config = dict(
    encoder_arch='mlp_mixer',
    crop_scale_min=1,
    encoder_patch_size=[4, 4],
    label_smoothing=0.1,
    decoder_activation='gelu',
    decoder_mlp_ratio=4,
    decoder_head_dim=32,
    decoder_qk_norm=False,
    optimizer='muon',
    learning_rate=0.0075,
)
Rows from block 6 of the image encoder, named by matrix and row number. Rows with one number belong to one neuron. Each number is 50 + 15 x the weight over its row's rms, rounded and kept within 0 to 99. All counts start at 0. After the name is the row's rms in percent of the matrix's.
# gate: MLP gate (encoder.blocks.6.mlp.gate.weight, 416x160), inputs 0-159
# fc1: MLP up (encoder.blocks.6.mlp.fc1.weight, 416x160), inputs 0-159
# fc2: MLP down (encoder.blocks.6.mlp.fc2.weight, 160x416, transposed), outputs 0-159
gate.141 046:49 50 50 48 73 57 66 45 62 32 66 73 47 68 56 55 72 47 30 68 27 42 61 64 64 38 52 55 70 94 65 51 43 44 47 47 72 65 47 45 27 36 46 67 36 46 41 75 32 49 31 26 69 48 52 40 56 48 59 59 26 21 55 79 57 28 65 41 38 54 53 55 36 41 44 54 32 80 40 53 57 39 63 65 32 46 64 37 64 61 67 65 51 54 54 46 49 51 32 63 41 62 49 40 42 50 63 64 45 41 81 49 55 71 54 41 49 66 33 44 57 49 43 63 15 64 35 45 29 08 72 46 42 54 45 47 33 22 76 60 62 43 49 53 66 53 23 40 35 58 62 33 62 33 76 14 25 50 86 33
gate.142 047:53 61 69 65 43 25 52 56 73 22 63 56 49 49 70 68 46 62 33 33 39 27 54 33 41 41 25 62 39 44 43 55 88 42 46 41 51 47 38 51 46 21 22 60 49 68 49 35 53 46 36 52 52 59 45 89 33 69 33 32 15 69 47 73 37 77 63 53 40 40 71 43 50 50 69 43 58 57 58 47 40 67 33 80 68 61 62 55 40 38 50 40 62 11 41 54 35 46 36 43 68 60 48 45 68 50 36 41 55 56 64 56 47 55 67 46 83 47 08 37 38 68 44 66 54 40 49 49 30 30 57 75 60 46 50 52 37 20 23 49 46 24 64 77 33 57 36 42 61 42 42 74 23 54 61 49 50 55 56 41
gate.143 135:42 45 41 65 50 51 49 48 27 28 53 68 49 82 43 67 56 58 38 36 57 33 50 56 60 34 35 35 53 51 46 61 40 38 81 43 43 83 36 51 71 50 52 34 32 41 49 58 84 28 70 39 44 50 57 39 32 46 28 73 58 74 45 46 58 33 15 57 18 80 39 42 43 64 41 53 61 36 81 79 56 66 58 46 54 41 38 59 30 60 29 29 62 68 43 55 70 34 52 31 71 29 62 44 48 27 53 66 57 44 67 38 23 35 37 33 65 63 26 54 41 32 36 71 85 56 37 53 65 67 54 71 74 47 50 41 61 61 48 56 44 44 36 54 48 56 44 72 67 37 53 55 59 52 70 06 53 47 36 43
gate.144 134:52 43 73 42 60 53 34 33 70 40 28 46 54 26 45 43 20 72 42 35 40 49 51 48 49 50 58 43 26 60 69 47 34 45 41 69 58 49 66 35 79 46 53 30 44 65 58 06 42 58 48 40 54 73 49 65 61 73 58 73 49 67 74 56 70 53 38 55 47 48 60 49 57 44 48 44 73 58 52 58 46 54 76 49 36 21 46 19 43 32 67 16 39 41 61 46 56 81 45 38 76 52 40 49 35 41 46 35 45 39 33 47 41 24 40 29 44 59 62 63 54 28 72 21 57 57 55 69 44 29 32 63 41 09 59 26 42 56 45 81 58 74 55 53 52 73 54 57 45 71 57 28 35 59 55 57 35 38 84 53
gate.145 157:37 47 54 10 45 72 45 49 31 30 54 45 48 47 58 63 52 63 66 55 60 38 44 23 61 57 26 70 45 74 36 40 54 56 46 46 44 46 24 56 37 55 42 41 44 46 52 47 79 24 82 42 43 41 40 40 36 38 46 87 76 52 46 72 40 39 58 73 42 37 50 47 60 48 56 61 51 43 61 46 26 30 60 39 55 44 71 54 48 55 67 29 44 40 50 42 47 47 30 58 57 65 55 82 61 45 36 54 20 34 64 45 49 57 89 41 52 42 50 25 00 66 48 60 24 34 44 42 21 47 64 47 49 37 76 42 26 56 78 66 52 90 52 42 70 55 49 61 58 57 58 49 51 82 48 56 56 77 44 44
gate.146 100:29 82 27 60 48 21 37 39 57 49 32 51 58 48 49 35 67 17 59 25 21 65 55 64 66 40 57 45 47 52 44 51 51 50 81 53 32 35 62 52 36 45 60 60 43 38 51 53 38 38 30 58 47 46 57 47 60 52 51 27 72 41 29 39 55 51 39 45 84 68 54 60 46 71 20 69 68 43 37 79 57 31 63 78 50 51 50 46 31 32 29 52 24 53 61 47 51 39 86 74 79 63 58 10 29 81 42 59 39 51 60 51 42 56 57 28 54 38 53 54 66 28 59 81 47 61 45 51 86 41 56 33 53 52 61 47 45 46 66 31 42 44 61 58 40 29 56 39 47 55 50 40 66 55 71 62 26 48 58 82
gate.147 109:19 56 54 60 46 43 40 68 20 59 68 67 41 65 24 56 44 43 37 52 35 62 69 43 55 44 34 65 66 47 27 58 21 39 64 66 53 49 23 29 62 44 42 67 35 51 32 51 64 64 21 58 33 50 20 51 27 56 29 51 70 32 42 62 33 50 61 83 31 46 70 43 53 51 50 75 67 73 32 43 59 50 58 67 36 17 69 41 64 20 53 40 40 38 60 70 35 57 63 60 44 50 40 53 39 67 58 39 57 80 77 60 38 62 52 75 37 52 64 71 42 31 35 27 30 46 62 44 56 49 50 59 48 46 43 42 53 38 52 69 46 76 41 45 77 55 54 65 32 52 36 32 44 71 29 22 76 54 74 53
gate.148 038:51 52 68 54 76 49 61 21 33 50 49 55 45 61 66 62 56 43 29 33 60 56 21 25 41 46 12 27 53 63 34 44 34 42 58 38 52 50 48 51 13 36 42 67 30 35 44 61 50 73 38 58 49 49 55 54 77 59 67 76 35 52 43 54 53 47 62 60 37 57 51 67 51 18 56 63 46 36 58 43 46 82 55 53 41 32 31 74 59 39 29 65 36 30 43 58 69 51 52 48 34 76 52 09 48 83 34 53 55 61 62 33 57 39 64 49 39 43 38 68 53 60 41 58 36 44 52 28 24 62 66 50 56 11 61 57 64 52 38 54 54 32 57 12 49 42 66 56 77 58 34 42 49 75 31 57 60 23 33 54
gate.149 123:49 49 41 46 49 44 38 84 76 47 35 75 59 33 27 52 42 61 41 28 75 37 53 43 75 65 40 31 45 58 55 28 56 50 35 33 37 81 63 56 57 62 57 63 72 67 32 53 45 45 40 63 43 49 57 78 30 68 45 37 23 40 49 34 51 45 68 37 26 55 46 36 31 57 51 62 55 24 21 64 67 55 57 54 46 57 49 46 42 79 83 86 39 37 52 37 35 73 98 73 53 47 32 47 48 59 75 52 37 27 41 74 48 60 48 48 35 61 58 63 60 70 63 34 46 38 41 55 34 57 23 63 41 59 69 43 54 29 62 59 39 49 80 36 59 40 65 53 43 39 22 24 59 41 34 46 49 55 58 59
gate.150 063:24 46 61 31 22 39 63 18 48 51 52 35 20 45 37 42 46 63 41 65 32 59 67 57 48 78 27 58 48 32 83 43 61 47 64 34 40 58 88 70 47 62 44 35 52 57 45 45 74 77 51 38 71 61 47 45 33 43 41 19 63 44 13 47 67 68 50 64 38 48 56 88 57 48 59 37 53 45 41 31 44 33 20 49 45 47 57 62 37 47 39 56 47 57 63 40 39 50 68 55 38 56 35 52 47 41 29 35 59 79 66 31 81 36 33 49 56 53 51 43 34 49 71 60 50 68 77 20 60 38 23 49 47 56 63 43 30 43 51 63 35 71 62 63 43 49 68 50 43 59 45 72 64 33 51 29 52 50 38 87
gate.151 130:46 43 57 22 44 31 61 49 58 54 38 42 34 70 44 33 16 35 33 12 52 52 56 49 53 54 48 50 45 61 67 72 32 57 55 38 27 32 66 92 61 58 42 44 79 42 45 53 50 59 63 75 46 84 58 48 29 48 60 35 55 35 38 39 55 65 60 45 34 55 37 72 42 22 58 45 59 38 40 39 27 83 44 61 40 41 03 40 61 99 52 71 67 60 41 46 29 68 51 56 53 52 48 29 28 47 40 81 56 54 52 57 57 78 49 62 57 47 57 55 59 45 44 64 51 38 62 37 48 50 46 62 53 23 64 38 59 51 51 09 50 59 81 49 43 29 46 50 49 40 61 53 58 43 31 58 64 65 50 55
gate.152 121:52 49 49 29 52 64 46 26 44 44 36 66 38 44 32 53 35 35 66 73 58 62 56 57 78 41 55 67 58 49 66 24 54 42 85 82 54 64 52 38 19 28 48 40 67 48 35 57 30 59 01 42 69 45 33 30 28 05 56 57 34 56 35 43 41 46 64 26 66 44 47 52 57 50 42 59 42 78 62 62 41 42 33 44 29 53 81 57 67 56 48 14 48 43 55 53 67 79 53 34 53 46 54 51 48 55 35 50 44 41 50 78 79 57 61 40 35 82 81 44 53 73 45 48 26 59 46 45 53 41 45 51 61 57 45 70 21 59 78 52 49 69 63 47 32 44 59 54 51 45 51 33 34 56 44 50 40 72 56 45
gate.153 103:48 30 39 89 60 54 63 32 66 25 39 72 56 64 70 69 59 40 41 36 64 58 77 59 47 45 36 43 65 62 71 52 55 60 36 64 77 47 42 48 65 54 39 56 71 60 48 00 40 64 55 70 13 56 48 51 40 51 45 67 56 48 56 61 26 44 63 53 23 55 31 61 33 56 41 51 32 24 55 58 62 01 09 45 55 66 30 68 31 47 56 44 31 49 74 39 39 63 69 39 41 45 44 57 32 46 65 25 48 44 45 57 37 26 46 56 52 47 57 49 45 49 54 81 37 59 61 69 58 42 43 48 53 32 41 49 63 72 67 55 71 66 63 42 46 67 46 42 27 43 49 61 37 62 49 58 29 68 67 47
gate.154 116:50 34 60 40 64 65 50 56 56 63 49 57 52 77 40 35 49 27 44 36 49 82 45 30 67 35 46 42 86 53 77 58 83 52 45 32 55 66 48 41 23 40 50 74 52 77 74 61 78 61 43 38 44 50 64 51 42 48 69 31 32 28 67 37 79 36 13 32 45 48 46 54 32 47 73 71 73 50 30 53 67 62 34 54 42 68 40 51 62 54 29 33 41 43 33 50 48 41 37 12 57 45 42 55 80 36 65 59 49 42 63 54 48 61 26 72 28 51 43 56 44 60 49 53 34 33 30 48 54 66 42 34 43 62 50 65 35 43 21 65 36 44 36 20 78 69 36 59 71 73 48 47 56 47 57 57 38 69 62 45
fc1.141 046:74 42 40 66 47 73 45 49 59 43 21 51 51 58 36 25 55 64 34 49 67 75 41 42 40 69 32 55 76 19 46 71 28 56 39 42 49 31 44 27 66 34 64 45 40 51 76 63 53 44 56 70 65 68 45 65 43 66 65 60 51 63 58 45 42 19 60 34 40 61 75 40 33 35 34 32 36 65 42 53 52 39 67 55 45 64 50 37 47 56 26 49 38 79 60 47 27 57 37 23 91 50 76 52 62 44 50 46 46 37 41 45 73 82 61 50 40 46 29 35 38 68 42 87 62 65 53 48 48 41 34 31 42 80 70 46 52 48 51 68 48 62 49 57 46 50 47 86 50 59 14 52 28 66 61 23 48 51 34 46
fc1.142 045:62 05 34 45 43 18 30 73 53 27 27 68 40 46 57 45 53 15 76 45 37 71 34 37 50 33 35 20 57 59 54 56 44 32 67 69 60 50 54 54 81 49 59 41 52 27 51 54 52 52 64 35 48 64 58 84 60 68 16 52 45 47 59 55 40 62 44 61 41 49 47 65 53 55 20 58 62 34 24 56 36 54 49 46 58 46 62 61 49 26 62 23 50 40 52 23 52 53 51 42 73 56 50 43 69 25 54 70 44 58 42 50 51 63 71 40 82 51 23 34 61 73 72 51 76 30 53 52 22 50 53 62 67 31 59 68 55 42 42 32 52 41 58 85 33 61 60 33 46 40 50 69 50 38 59 77 41 57 53 44
fc1.143 130:60 67 48 52 44 33 40 65 50 52 33 51 67 54 41 38 86 42 30 43 45 51 77 50 62 62 34 53 32 42 66 27 43 42 19 57 50 45 61 42 52 47 58 52 49 57 45 23 42 50 24 57 63 30 29 61 63 57 22 21 70 18 64 41 66 65 47 61 64 39 45 34 17 40 91 50 28 62 50 44 58 47 60 78 25 65 53 63 75 48 57 68 37 62 45 65 45 35 57 71 55 42 23 35 53 68 47 56 37 57 44 75 54 75 48 48 60 36 67 68 36 44 51 37 47 21 66 23 35 51 39 49 59 83 48 58 65 52 31 58 52 80 71 54 55 52 60 28 39 54 39 22 31 45 37 62 36 81 45 49
fc1.144 141:53 44 38 45 31 77 70 40 46 63 69 46 26 66 33 53 52 60 51 72 45 43 50 31 25 45 65 67 40 71 64 51 42 48 58 29 63 28 45 80 57 58 25 58 58 49 43 72 38 15 29 64 64 35 43 46 54 41 24 34 55 79 31 67 41 57 65 39 56 36 64 50 42 58 54 16 29 72 36 48 49 54 49 60 74 59 84 73 51 49 44 65 64 50 59 30 48 45 51 65 46 49 39 46 50 51 64 59 42 56 56 44 42 34 77 61 41 71 32 45 28 70 47 67 70 55 58 42 77 44 64 38 70 75 13 60 55 36 43 31 67 57 33 57 45 45 50 23 40 38 43 62 39 52 61 12 25 52 18 57
fc1.145 157:61 17 28 56 51 75 50 52 60 41 53 47 28 60 48 44 58 64 45 59 62 62 62 58 44 67 86 57 50 76 37 41 66 98 59 73 36 41 67 54 65 60 65 28 45 60 68 27 66 56 45 61 60 39 42 66 54 32 51 63 45 54 31 26 65 60 53 68 56 30 70 26 45 52 38 41 34 67 48 54 32 62 38 46 68 58 70 60 63 42 79 81 48 19 45 63 49 27 35 55 40 52 13 76 28 30 43 43 60 57 53 36 49 60 45 45 37 35 51 40 43 62 31 53 30 31 24 60 45 45 35 51 57 52 62 31 43 64 17 66 58 40 20 24 50 46 54 30 64 61 47 44 80 51 42 34 57 36 64 46
fc1.146 095:69 64 36 70 54 55 33 51 52 41 76 63 73 43 50 52 39 45 22 52 41 62 61 32 35 49 63 58 49 29 52 50 70 59 73 58 50 20 57 36 49 50 59 75 29 26 59 48 45 32 78 64 72 59 76 64 52 36 26 31 48 44 25 38 33 71 66 15 30 39 55 38 27 45 52 53 55 48 19 42 50 57 42 60 35 43 70 55 37 50 56 39 32 33 44 47 35 54 53 21 60 76 58 59 68 71 46 60 73 38 46 59 51 51 48 27 80 68 43 63 56 40 57 46 50 46 55 36 52 35 45 93 49 70 58 35 44 23 56 37 42 35 52 61 70 27 77 51 38 51 63 32 43 39 81 34 76 38 73 39
fc1.147 115:45 35 47 45 46 49 44 73 48 48 77 58 52 21 33 44 63 33 66 44 54 36 53 36 84 66 49 63 64 48 69 71 88 61 22 58 27 45 58 44 20 22 54 53 52 72 60 52 41 34 46 08 43 28 36 50 49 69 31 23 64 85 71 40 64 61 56 32 32 61 39 64 41 48 53 49 47 71 47 36 45 57 76 56 76 62 20 50 49 45 68 33 44 44 58 31 40 64 52 56 61 45 37 60 60 43 67 81 51 44 38 72 72 26 49 45 41 48 36 45 54 58 22 74 49 50 39 75 74 51 47 62 61 41 48 70 51 75 49 33 49 42 53 37 52 31 39 14 39 52 56 30 49 42 34 55 59 34 46 45
fc1.148 042:59 16 62 33 21 76 66 39 82 42 44 37 50 56 56 38 81 60 34 55 46 44 71 71 30 79 41 46 73 30 60 42 35 39 23 44 49 39 56 40 51 53 49 83 69 77 65 31 29 30 43 46 56 56 34 28 51 26 11 38 62 22 34 49 45 63 46 51 68 71 65 30 47 44 33 56 82 76 54 60 49 32 32 48 38 56 38 53 48 39 75 39 45 54 35 31 54 64 70 36 82 36 36 58 61 54 56 61 32 47 55 49 42 53 42 63 46 66 53 45 51 30 46 53 32 46 70 71 68 68 36 57 42 59 44 53 71 53 63 53 66 81 49 57 62 71 59 44 78 53 55 30 55 40 52 66 57 59 45 54
fc1.149 123:69 22 49 49 55 74 57 48 56 53 46 39 59 58 67 54 53 61 45 48 31 57 34 31 63 59 59 60 52 38 65 93 63 49 66 51 58 29 58 37 63 68 38 33 34 14 61 53 56 61 47 33 73 76 71 40 64 73 47 63 66 37 70 75 67 36 53 36 68 45 39 67 54 59 69 54 43 64 75 26 25 21 41 44 20 48 69 49 51 65 24 74 49 31 37 61 54 68 39 03 34 38 39 46 35 26 45 59 45 60 45 30 78 52 49 69 46 55 55 63 49 43 48 53 64 48 50 53 61 70 54 38 68 61 47 49 20 45 25 18 30 44 38 44 32 51 44 32 63 22 49 41 46 69 48 64 63 54 38 50
fc1.150 068:62 41 64 36 58 50 21 72 72 57 39 56 40 75 49 65 57 67 70 50 63 59 28 61 14 62 52 37 52 39 65 45 38 18 35 30 49 54 59 52 17 39 57 40 37 69 32 45 55 55 61 60 46 46 33 22 65 16 53 41 59 68 46 49 60 43 36 47 59 43 18 54 38 94 46 43 46 25 67 57 56 55 34 50 63 59 37 75 56 54 56 56 58 63 58 49 63 57 40 49 43 39 58 65 48 66 64 11 76 46 35 27 32 67 58 59 61 35 56 42 47 39 49 36 37 41 79 52 59 28 31 68 21 64 24 27 34 53 48 50 42 51 52 41 41 53 80 34 69 35 74 55 58 49 57 35 53 55 12 58
fc1.151 132:59 63 33 34 54 49 74 56 57 48 75 68 64 53 43 30 54 45 46 85 46 80 33 42 61 44 33 45 75 32 52 42 74 60 57 63 25 61 53 22 48 37 57 61 32 56 59 41 40 70 25 35 54 59 62 67 74 44 42 73 66 27 53 64 64 31 41 57 60 68 47 65 93 45 51 47 44 68 62 57 64 61 33 33 68 31 43 57 36 59 50 59 08 39 51 67 59 16 61 31 29 55 45 64 51 33 67 40 47 38 61 22 46 28 59 26 45 83 44 53 69 47 43 26 67 48 65 52 40 32 35 55 50 67 59 29 61 38 66 44 68 39 48 17 38 44 53 49 35 49 50 43 52 35 34 57 77 45 40 36
fc1.152 133:56 46 51 49 60 53 44 42 40 61 58 53 58 51 54 41 59 61 34 57 31 66 28 44 74 62 33 57 67 23 48 45 60 33 18 38 54 38 57 46 57 54 58 43 77 28 41 24 99 49 90 65 64 51 46 69 62 56 75 59 46 74 47 18 48 54 58 62 51 46 41 51 66 18 62 30 47 21 34 49 51 67 51 52 70 73 50 47 25 65 43 70 49 40 38 53 31 36 48 73 30 51 53 19 45 57 41 47 49 29 35 38 67 79 30 27 31 46 35 53 60 58 50 74 70 35 34 66 35 49 67 55 62 54 13 44 42 47 78 52 53 59 35 59 46 44 34 56 58 59 55 59 37 53 70 73 53 24 50 34
fc1.153 097:58 65 31 70 36 43 61 43 53 50 39 53 62 62 66 49 51 42 77 39 69 35 60 33 44 46 64 70 36 33 36 38 48 68 50 51 65 39 65 88 64 31 36 69 34 43 50 40 76 46 53 67 30 42 46 69 24 44 34 19 50 59 34 56 54 30 31 45 46 37 58 63 12 50 52 06 39 64 51 44 35 40 39 60 37 66 77 47 66 50 49 51 41 82 47 50 62 57 41 20 40 44 55 30 29 44 54 65 69 66 55 42 59 69 64 47 66 65 52 77 63 44 51 42 28 61 48 56 30 41 66 77 66 72 39 22 37 47 63 49 39 51 50 39 30 50 24 37 96 54 51 68 40 43 29 59 66 60 51 47
fc1.154 111:44 70 77 61 37 47 40 50 39 58 79 55 46 20 48 81 45 61 62 57 46 35 41 47 45 54 49 50 16 62 50 46 45 41 54 53 30 34 62 78 57 48 69 26 55 75 25 40 29 29 29 37 55 32 49 66 33 56 48 57 54 64 69 64 40 34 63 43 56 29 66 57 73 66 56 25 52 30 73 40 39 35 53 61 68 53 60 48 44 44 59 48 68 69 63 54 43 64 38 30 56 72 43 29 35 42 59 53 54 72 74 54 60 74 23 22 61 72 31 50 43 39 33 53 49 52 61 60 52 75 78 69 28 42 33 31 61 49 41 31 63 49 79 69 43 32 85 41 07 32 52 57 51 43 44 52 37 44 41 65
fc2.141 043:55 75 42 67 51 73 43 48 67 50 66 33 56 37 41 82 35 40 54 00 26 45 82 54 42 53 55 10 39 57 49 44 49 43 66 46 38 61 52 37 44 36 83 51 54 40 56 43 62 28 44 69 63 45 59 34 61 52 86 44 54 27 50 32 54 70 86 41 75 56 46 49 51 45 75 42 76 39 64 28 62 34 31 33 48 42 46 60 51 57 75 59 40 62 51 77 36 61 40 66 20 55 57 20 36 63 66 54 46 41 46 43 55 52 50 68 37 66 41 42 51 87 77 47 38 51 46 55 66 39 64 46 51 60 43 56 38 54 20 49 64 49 41 59 74 49 42 21 40 74 47 63 43 52 68 51 73 47 36 48
fc2.142 047:45 53 55 54 63 69 54 74 43 46 52 46 33 52 19 46 18 54 27 55 44 37 49 56 65 21 54 07 39 37 68 77 68 46 60 59 78 37 56 36 21 51 52 31 74 50 36 51 80 55 50 66 57 55 64 40 59 64 33 56 52 63 68 67 59 38 42 46 43 58 43 54 88 72 36 67 59 46 65 42 48 61 20 91 37 69 43 50 48 78 49 52 59 20 42 65 38 68 60 51 37 24 48 59 57 42 54 62 22 47 52 46 28 44 79 40 46 41 63 80 80 47 74 64 56 38 45 50 58 44 37 43 67 40 50 39 50 41 34 29 48 50 58 45 64 42 16 36 61 53 35 65 44 55 31 56 22 55 49 50
fc2.143 133:42 57 76 40 52 83 31 58 37 41 60 57 31 35 36 60 52 17 66 52 75 45 51 39 66 44 54 43 35 54 35 38 46 46 43 56 63 32 50 71 42 34 64 35 46 73 50 44 19 65 50 52 57 58 46 54 72 42 43 25 62 16 82 41 57 72 53 00 63 50 27 60 61 60 63 44 44 79 62 54 38 35 50 37 65 46 30 69 44 47 42 17 48 55 35 34 54 33 34 65 57 77 43 44 32 64 46 62 43 40 24 48 45 35 58 36 38 45 40 45 55 40 45 66 60 69 59 84 55 47 43 28 40 58 17 44 48 50 69 48 53 49 59 43 48 31 45 70 87 21 73 76 48 41 57 69 65 49 47 41
fc2.144 134:71 46 46 41 40 76 56 57 68 85 58 49 38 70 38 42 59 58 68 91 54 40 47 57 60 35 47 33 34 51 54 50 81 26 68 43 46 59 57 46 48 55 49 61 62 45 67 52 39 69 51 74 67 73 47 59 73 44 31 53 30 43 46 44 47 39 57 84 59 60 32 66 28 33 48 58 64 46 23 43 51 60 38 76 48 32 63 54 46 34 36 35 75 47 54 37 69 25 65 68 55 34 44 57 30 49 51 39 30 28 58 57 73 54 45 54 49 49 62 26 55 65 65 45 41 45 37 67 65 57 56 43 50 44 74 33 69 90 58 63 60 12 22 28 37 96 54 38 49 43 54 50 23 45 52 57 36 41 72 49
fc2.145 160:55 66 28 61 43 50 57 32 67 21 49 65 58 48 54 53 55 38 54 26 37 44 41 50 14 41 61 35 57 54 54 37 19 46 26 60 47 28 50 50 51 50 55 82 42 40 22 50 42 49 76 61 56 51 61 70 56 45 48 24 55 47 52 58 64 45 59 57 50 61 52 52 69 85 43 34 44 44 94 53 59 58 80 61 40 64 53 63 16 46 59 22 98 55 56 35 60 68 58 55 59 32 46 42 95 50 41 42 45 32 28 45 43 62 47 47 63 56 49 49 81 43 68 63 15 51 33 63 42 49 67 61 50 36 42 48 67 69 49 31 85 56 80 51 52 45 54 69 47 68 42 54 41 41 47 39 63 29 49 43
fc2.146 102:26 48 50 52 37 46 43 36 28 38 61 36 49 55 45 36 41 67 72 47 52 75 40 66 60 40 36 61 64 07 56 48 44 67 33 44 44 35 68 33 52 49 16 72 68 50 37 67 39 52 25 43 75 46 56 62 60 31 55 29 56 37 71 67 31 44 33 48 47 73 58 72 35 71 49 58 43 40 31 67 57 55 68 33 39 76 52 25 61 57 37 54 64 56 07 57 16 30 61 46 54 48 57 30 34 69 29 46 48 64 52 35 49 62 50 05 70 69 79 37 52 12 56 65 43 34 45 59 45 51 46 49 49 52 53 43 45 47 47 53 46 34 58 60 76 72 63 67 24 31 66 40 46 48 61 62 45 52 68 36
fc2.147 115:34 16 65 38 87 68 85 38 47 37 29 29 64 68 62 38 67 49 63 65 41 55 62 14 48 24 24 61 32 43 41 57 45 49 36 41 50 65 77 42 56 50 68 48 54 56 80 55 55 43 53 39 58 58 52 44 16 53 39 71 42 54 55 53 78 71 36 54 02 57 38 35 56 55 30 74 38 32 29 62 51 50 49 46 45 35 50 59 46 66 52 58 62 62 62 58 40 36 43 61 52 48 66 52 66 37 48 32 41 52 36 39 33 32 65 58 49 36 58 38 65 36 75 42 55 60 57 41 26 49 38 51 76 75 78 36 46 64 33 65 57 59 49 34 57 21 68 56 63 66 31 36 56 30 30 47 50 26 36 63
fc2.148 035:52 58 60 29 65 31 68 33 35 56 51 58 46 53 43 47 45 52 72 40 32 63 46 48 68 82 37 54 47 36 59 58 38 51 33 27 57 55 53 33 46 54 47 58 63 44 24 57 75 45 31 59 47 56 76 29 68 51 50 64 51 50 54 38 38 36 74 63 45 53 46 80 92 78 37 40 41 44 67 64 47 52 36 34 67 74 49 64 70 32 27 59 46 81 30 58 51 32 30 50 64 50 35 71 49 49 67 81 35 37 32 21 19 75 36 28 61 48 45 60 55 61 65 83 66 37 64 45 44 55 61 47 23 52 54 67 74 33 60 63 47 22 50 34 47 56 71 56 49 44 20 42 53 60 54 55 28 33 31 71
fc2.149 133:54 55 41 64 56 58 64 39 68 65 76 54 56 33 48 67 49 61 33 58 31 57 32 40 69 40 43 59 66 55 33 41 35 52 58 61 58 59 38 33 53 44 45 56 56 37 57 26 45 56 45 36 43 50 36 48 71 63 52 51 43 71 67 32 52 61 39 63 55 49 43 02 63 54 63 22 51 38 37 40 54 05 69 32 48 60 73 42 41 55 39 41 60 39 26 28 73 86 71 21 71 77 41 43 27 41 58 21 50 41 54 44 39 34 56 70 65 55 60 58 36 48 36 68 40 90 59 50 42 48 50 49 75 52 64 18 44 57 64 44 60 41 59 44 51 67 55 59 39 77 49 38 81 17 37 55 21 44 37 62
fc2.150 069:55 39 55 61 54 35 27 25 52 70 36 62 59 29 16 57 40 50 48 69 37 61 48 88 42 72 38 39 43 60 60 86 35 45 35 59 69 55 20 68 59 54 32 35 65 39 63 32 77 59 43 53 57 17 32 35 47 56 53 49 57 39 53 43 43 28 24 71 52 55 65 47 76 44 64 31 75 55 52 66 41 64 73 13 44 63 53 59 56 47 47 55 60 31 44 47 48 54 24 46 65 38 34 57 52 34 25 82 79 56 62 87 54 44 55 57 22 54 61 53 41 23 59 79 57 47 58 49 31 34 56 48 63 50 69 34 44 53 57 60 44 35 72 55 39 42 54 60 44 43 33 47 38 70 60 33 54 31 32 31
fc2.151 127:52 63 63 17 72 34 50 54 54 79 36 16 10 53 43 34 50 50 67 41 48 64 22 52 51 62 35 43 42 61 47 33 69 56 41 74 47 44 44 78 75 52 59 67 49 61 28 19 75 32 63 50 82 78 70 50 40 78 34 72 42 53 51 25 69 51 46 39 80 75 42 49 43 38 61 66 64 56 69 60 42 61 58 46 53 56 46 38 50 59 43 53 55 49 67 49 47 57 57 44 68 32 34 59 34 64 59 44 42 53 50 81 59 43 53 66 55 46 17 38 29 36 61 45 57 55 43 64 56 35 76 35 50 19 59 24 49 79 44 59 55 39 36 55 63 70 48 39 74 56 56 35 49 50 46 60 40 15 38 47
fc2.152 120:50 44 32 78 06 58 49 18 61 63 62 81 56 65 78 40 40 37 44 57 45 62 42 23 68 50 39 19 58 82 68 72 45 72 46 47 51 59 18 41 54 32 41 59 46 55 41 27 46 47 56 49 49 58 52 46 54 46 56 48 59 48 39 65 42 65 55 11 39 73 51 43 68 41 51 36 29 58 52 27 67 41 54 20 67 64 60 18 67 65 43 46 39 69 57 34 45 60 46 34 53 53 49 55 41 58 78 66 56 52 45 59 64 69 39 71 30 42 46 53 81 27 43 44 40 36 53 57 71 32 57 51 54 59 53 73 27 34 47 47 46 48 55 42 13 51 56 78 37 54 46 58 62 77 54 60 54 44 70 79
fc2.153 096:35 57 66 68 60 38 52 51 74 53 69 54 63 69 35 47 77 91 53 32 56 63 54 45 34 47 46 38 50 68 62 59 62 70 48 63 62 53 37 35 43 66 62 39 34 40 60 57 53 59 58 47 33 33 36 56 83 23 23 55 48 74 68 38 59 64 31 30 49 56 39 27 64 80 52 73 44 28 41 47 58 59 36 18 70 29 38 52 45 48 29 37 89 46 24 57 64 55 42 52 63 57 47 50 52 66 59 24 57 58 61 70 53 54 38 46 49 53 38 30 36 34 46 57 78 59 59 69 48 66 84 76 57 50 62 66 50 43 42 38 63 16 29 39 60 51 49 55 44 40 78 65 44 49 84 76 41 39 62 55
fc2.154 123:54 55 95 51 56 39 74 50 57 69 53 46 43 39 58 38 50 52 53 51 78 71 44 46 31 32 31 73 52 63 68 55 61 53 63 47 66 56 64 44 36 65 35 45 59 47 58 47 46 78 51 71 41 56 55 58 72 48 38 81 00 61 64 35 36 32 46 39 46 54 48 25 73 34 62 38 30 55 44 24 51 44 47 60 54 47 20 43 25 45 79 48 43 50 45 71 50 58 42 55 42 41 53 64 59 52 33 56 40 52 54 62 47 69 56 33 34 35 80 61 79 49 58 50 15 14 55 73 66 57 38 24 64 48 55 26 49 61 56 35 32 65 48 22 42 54 42 32 64 78 48 41 43 81 56 63 59 55 62 36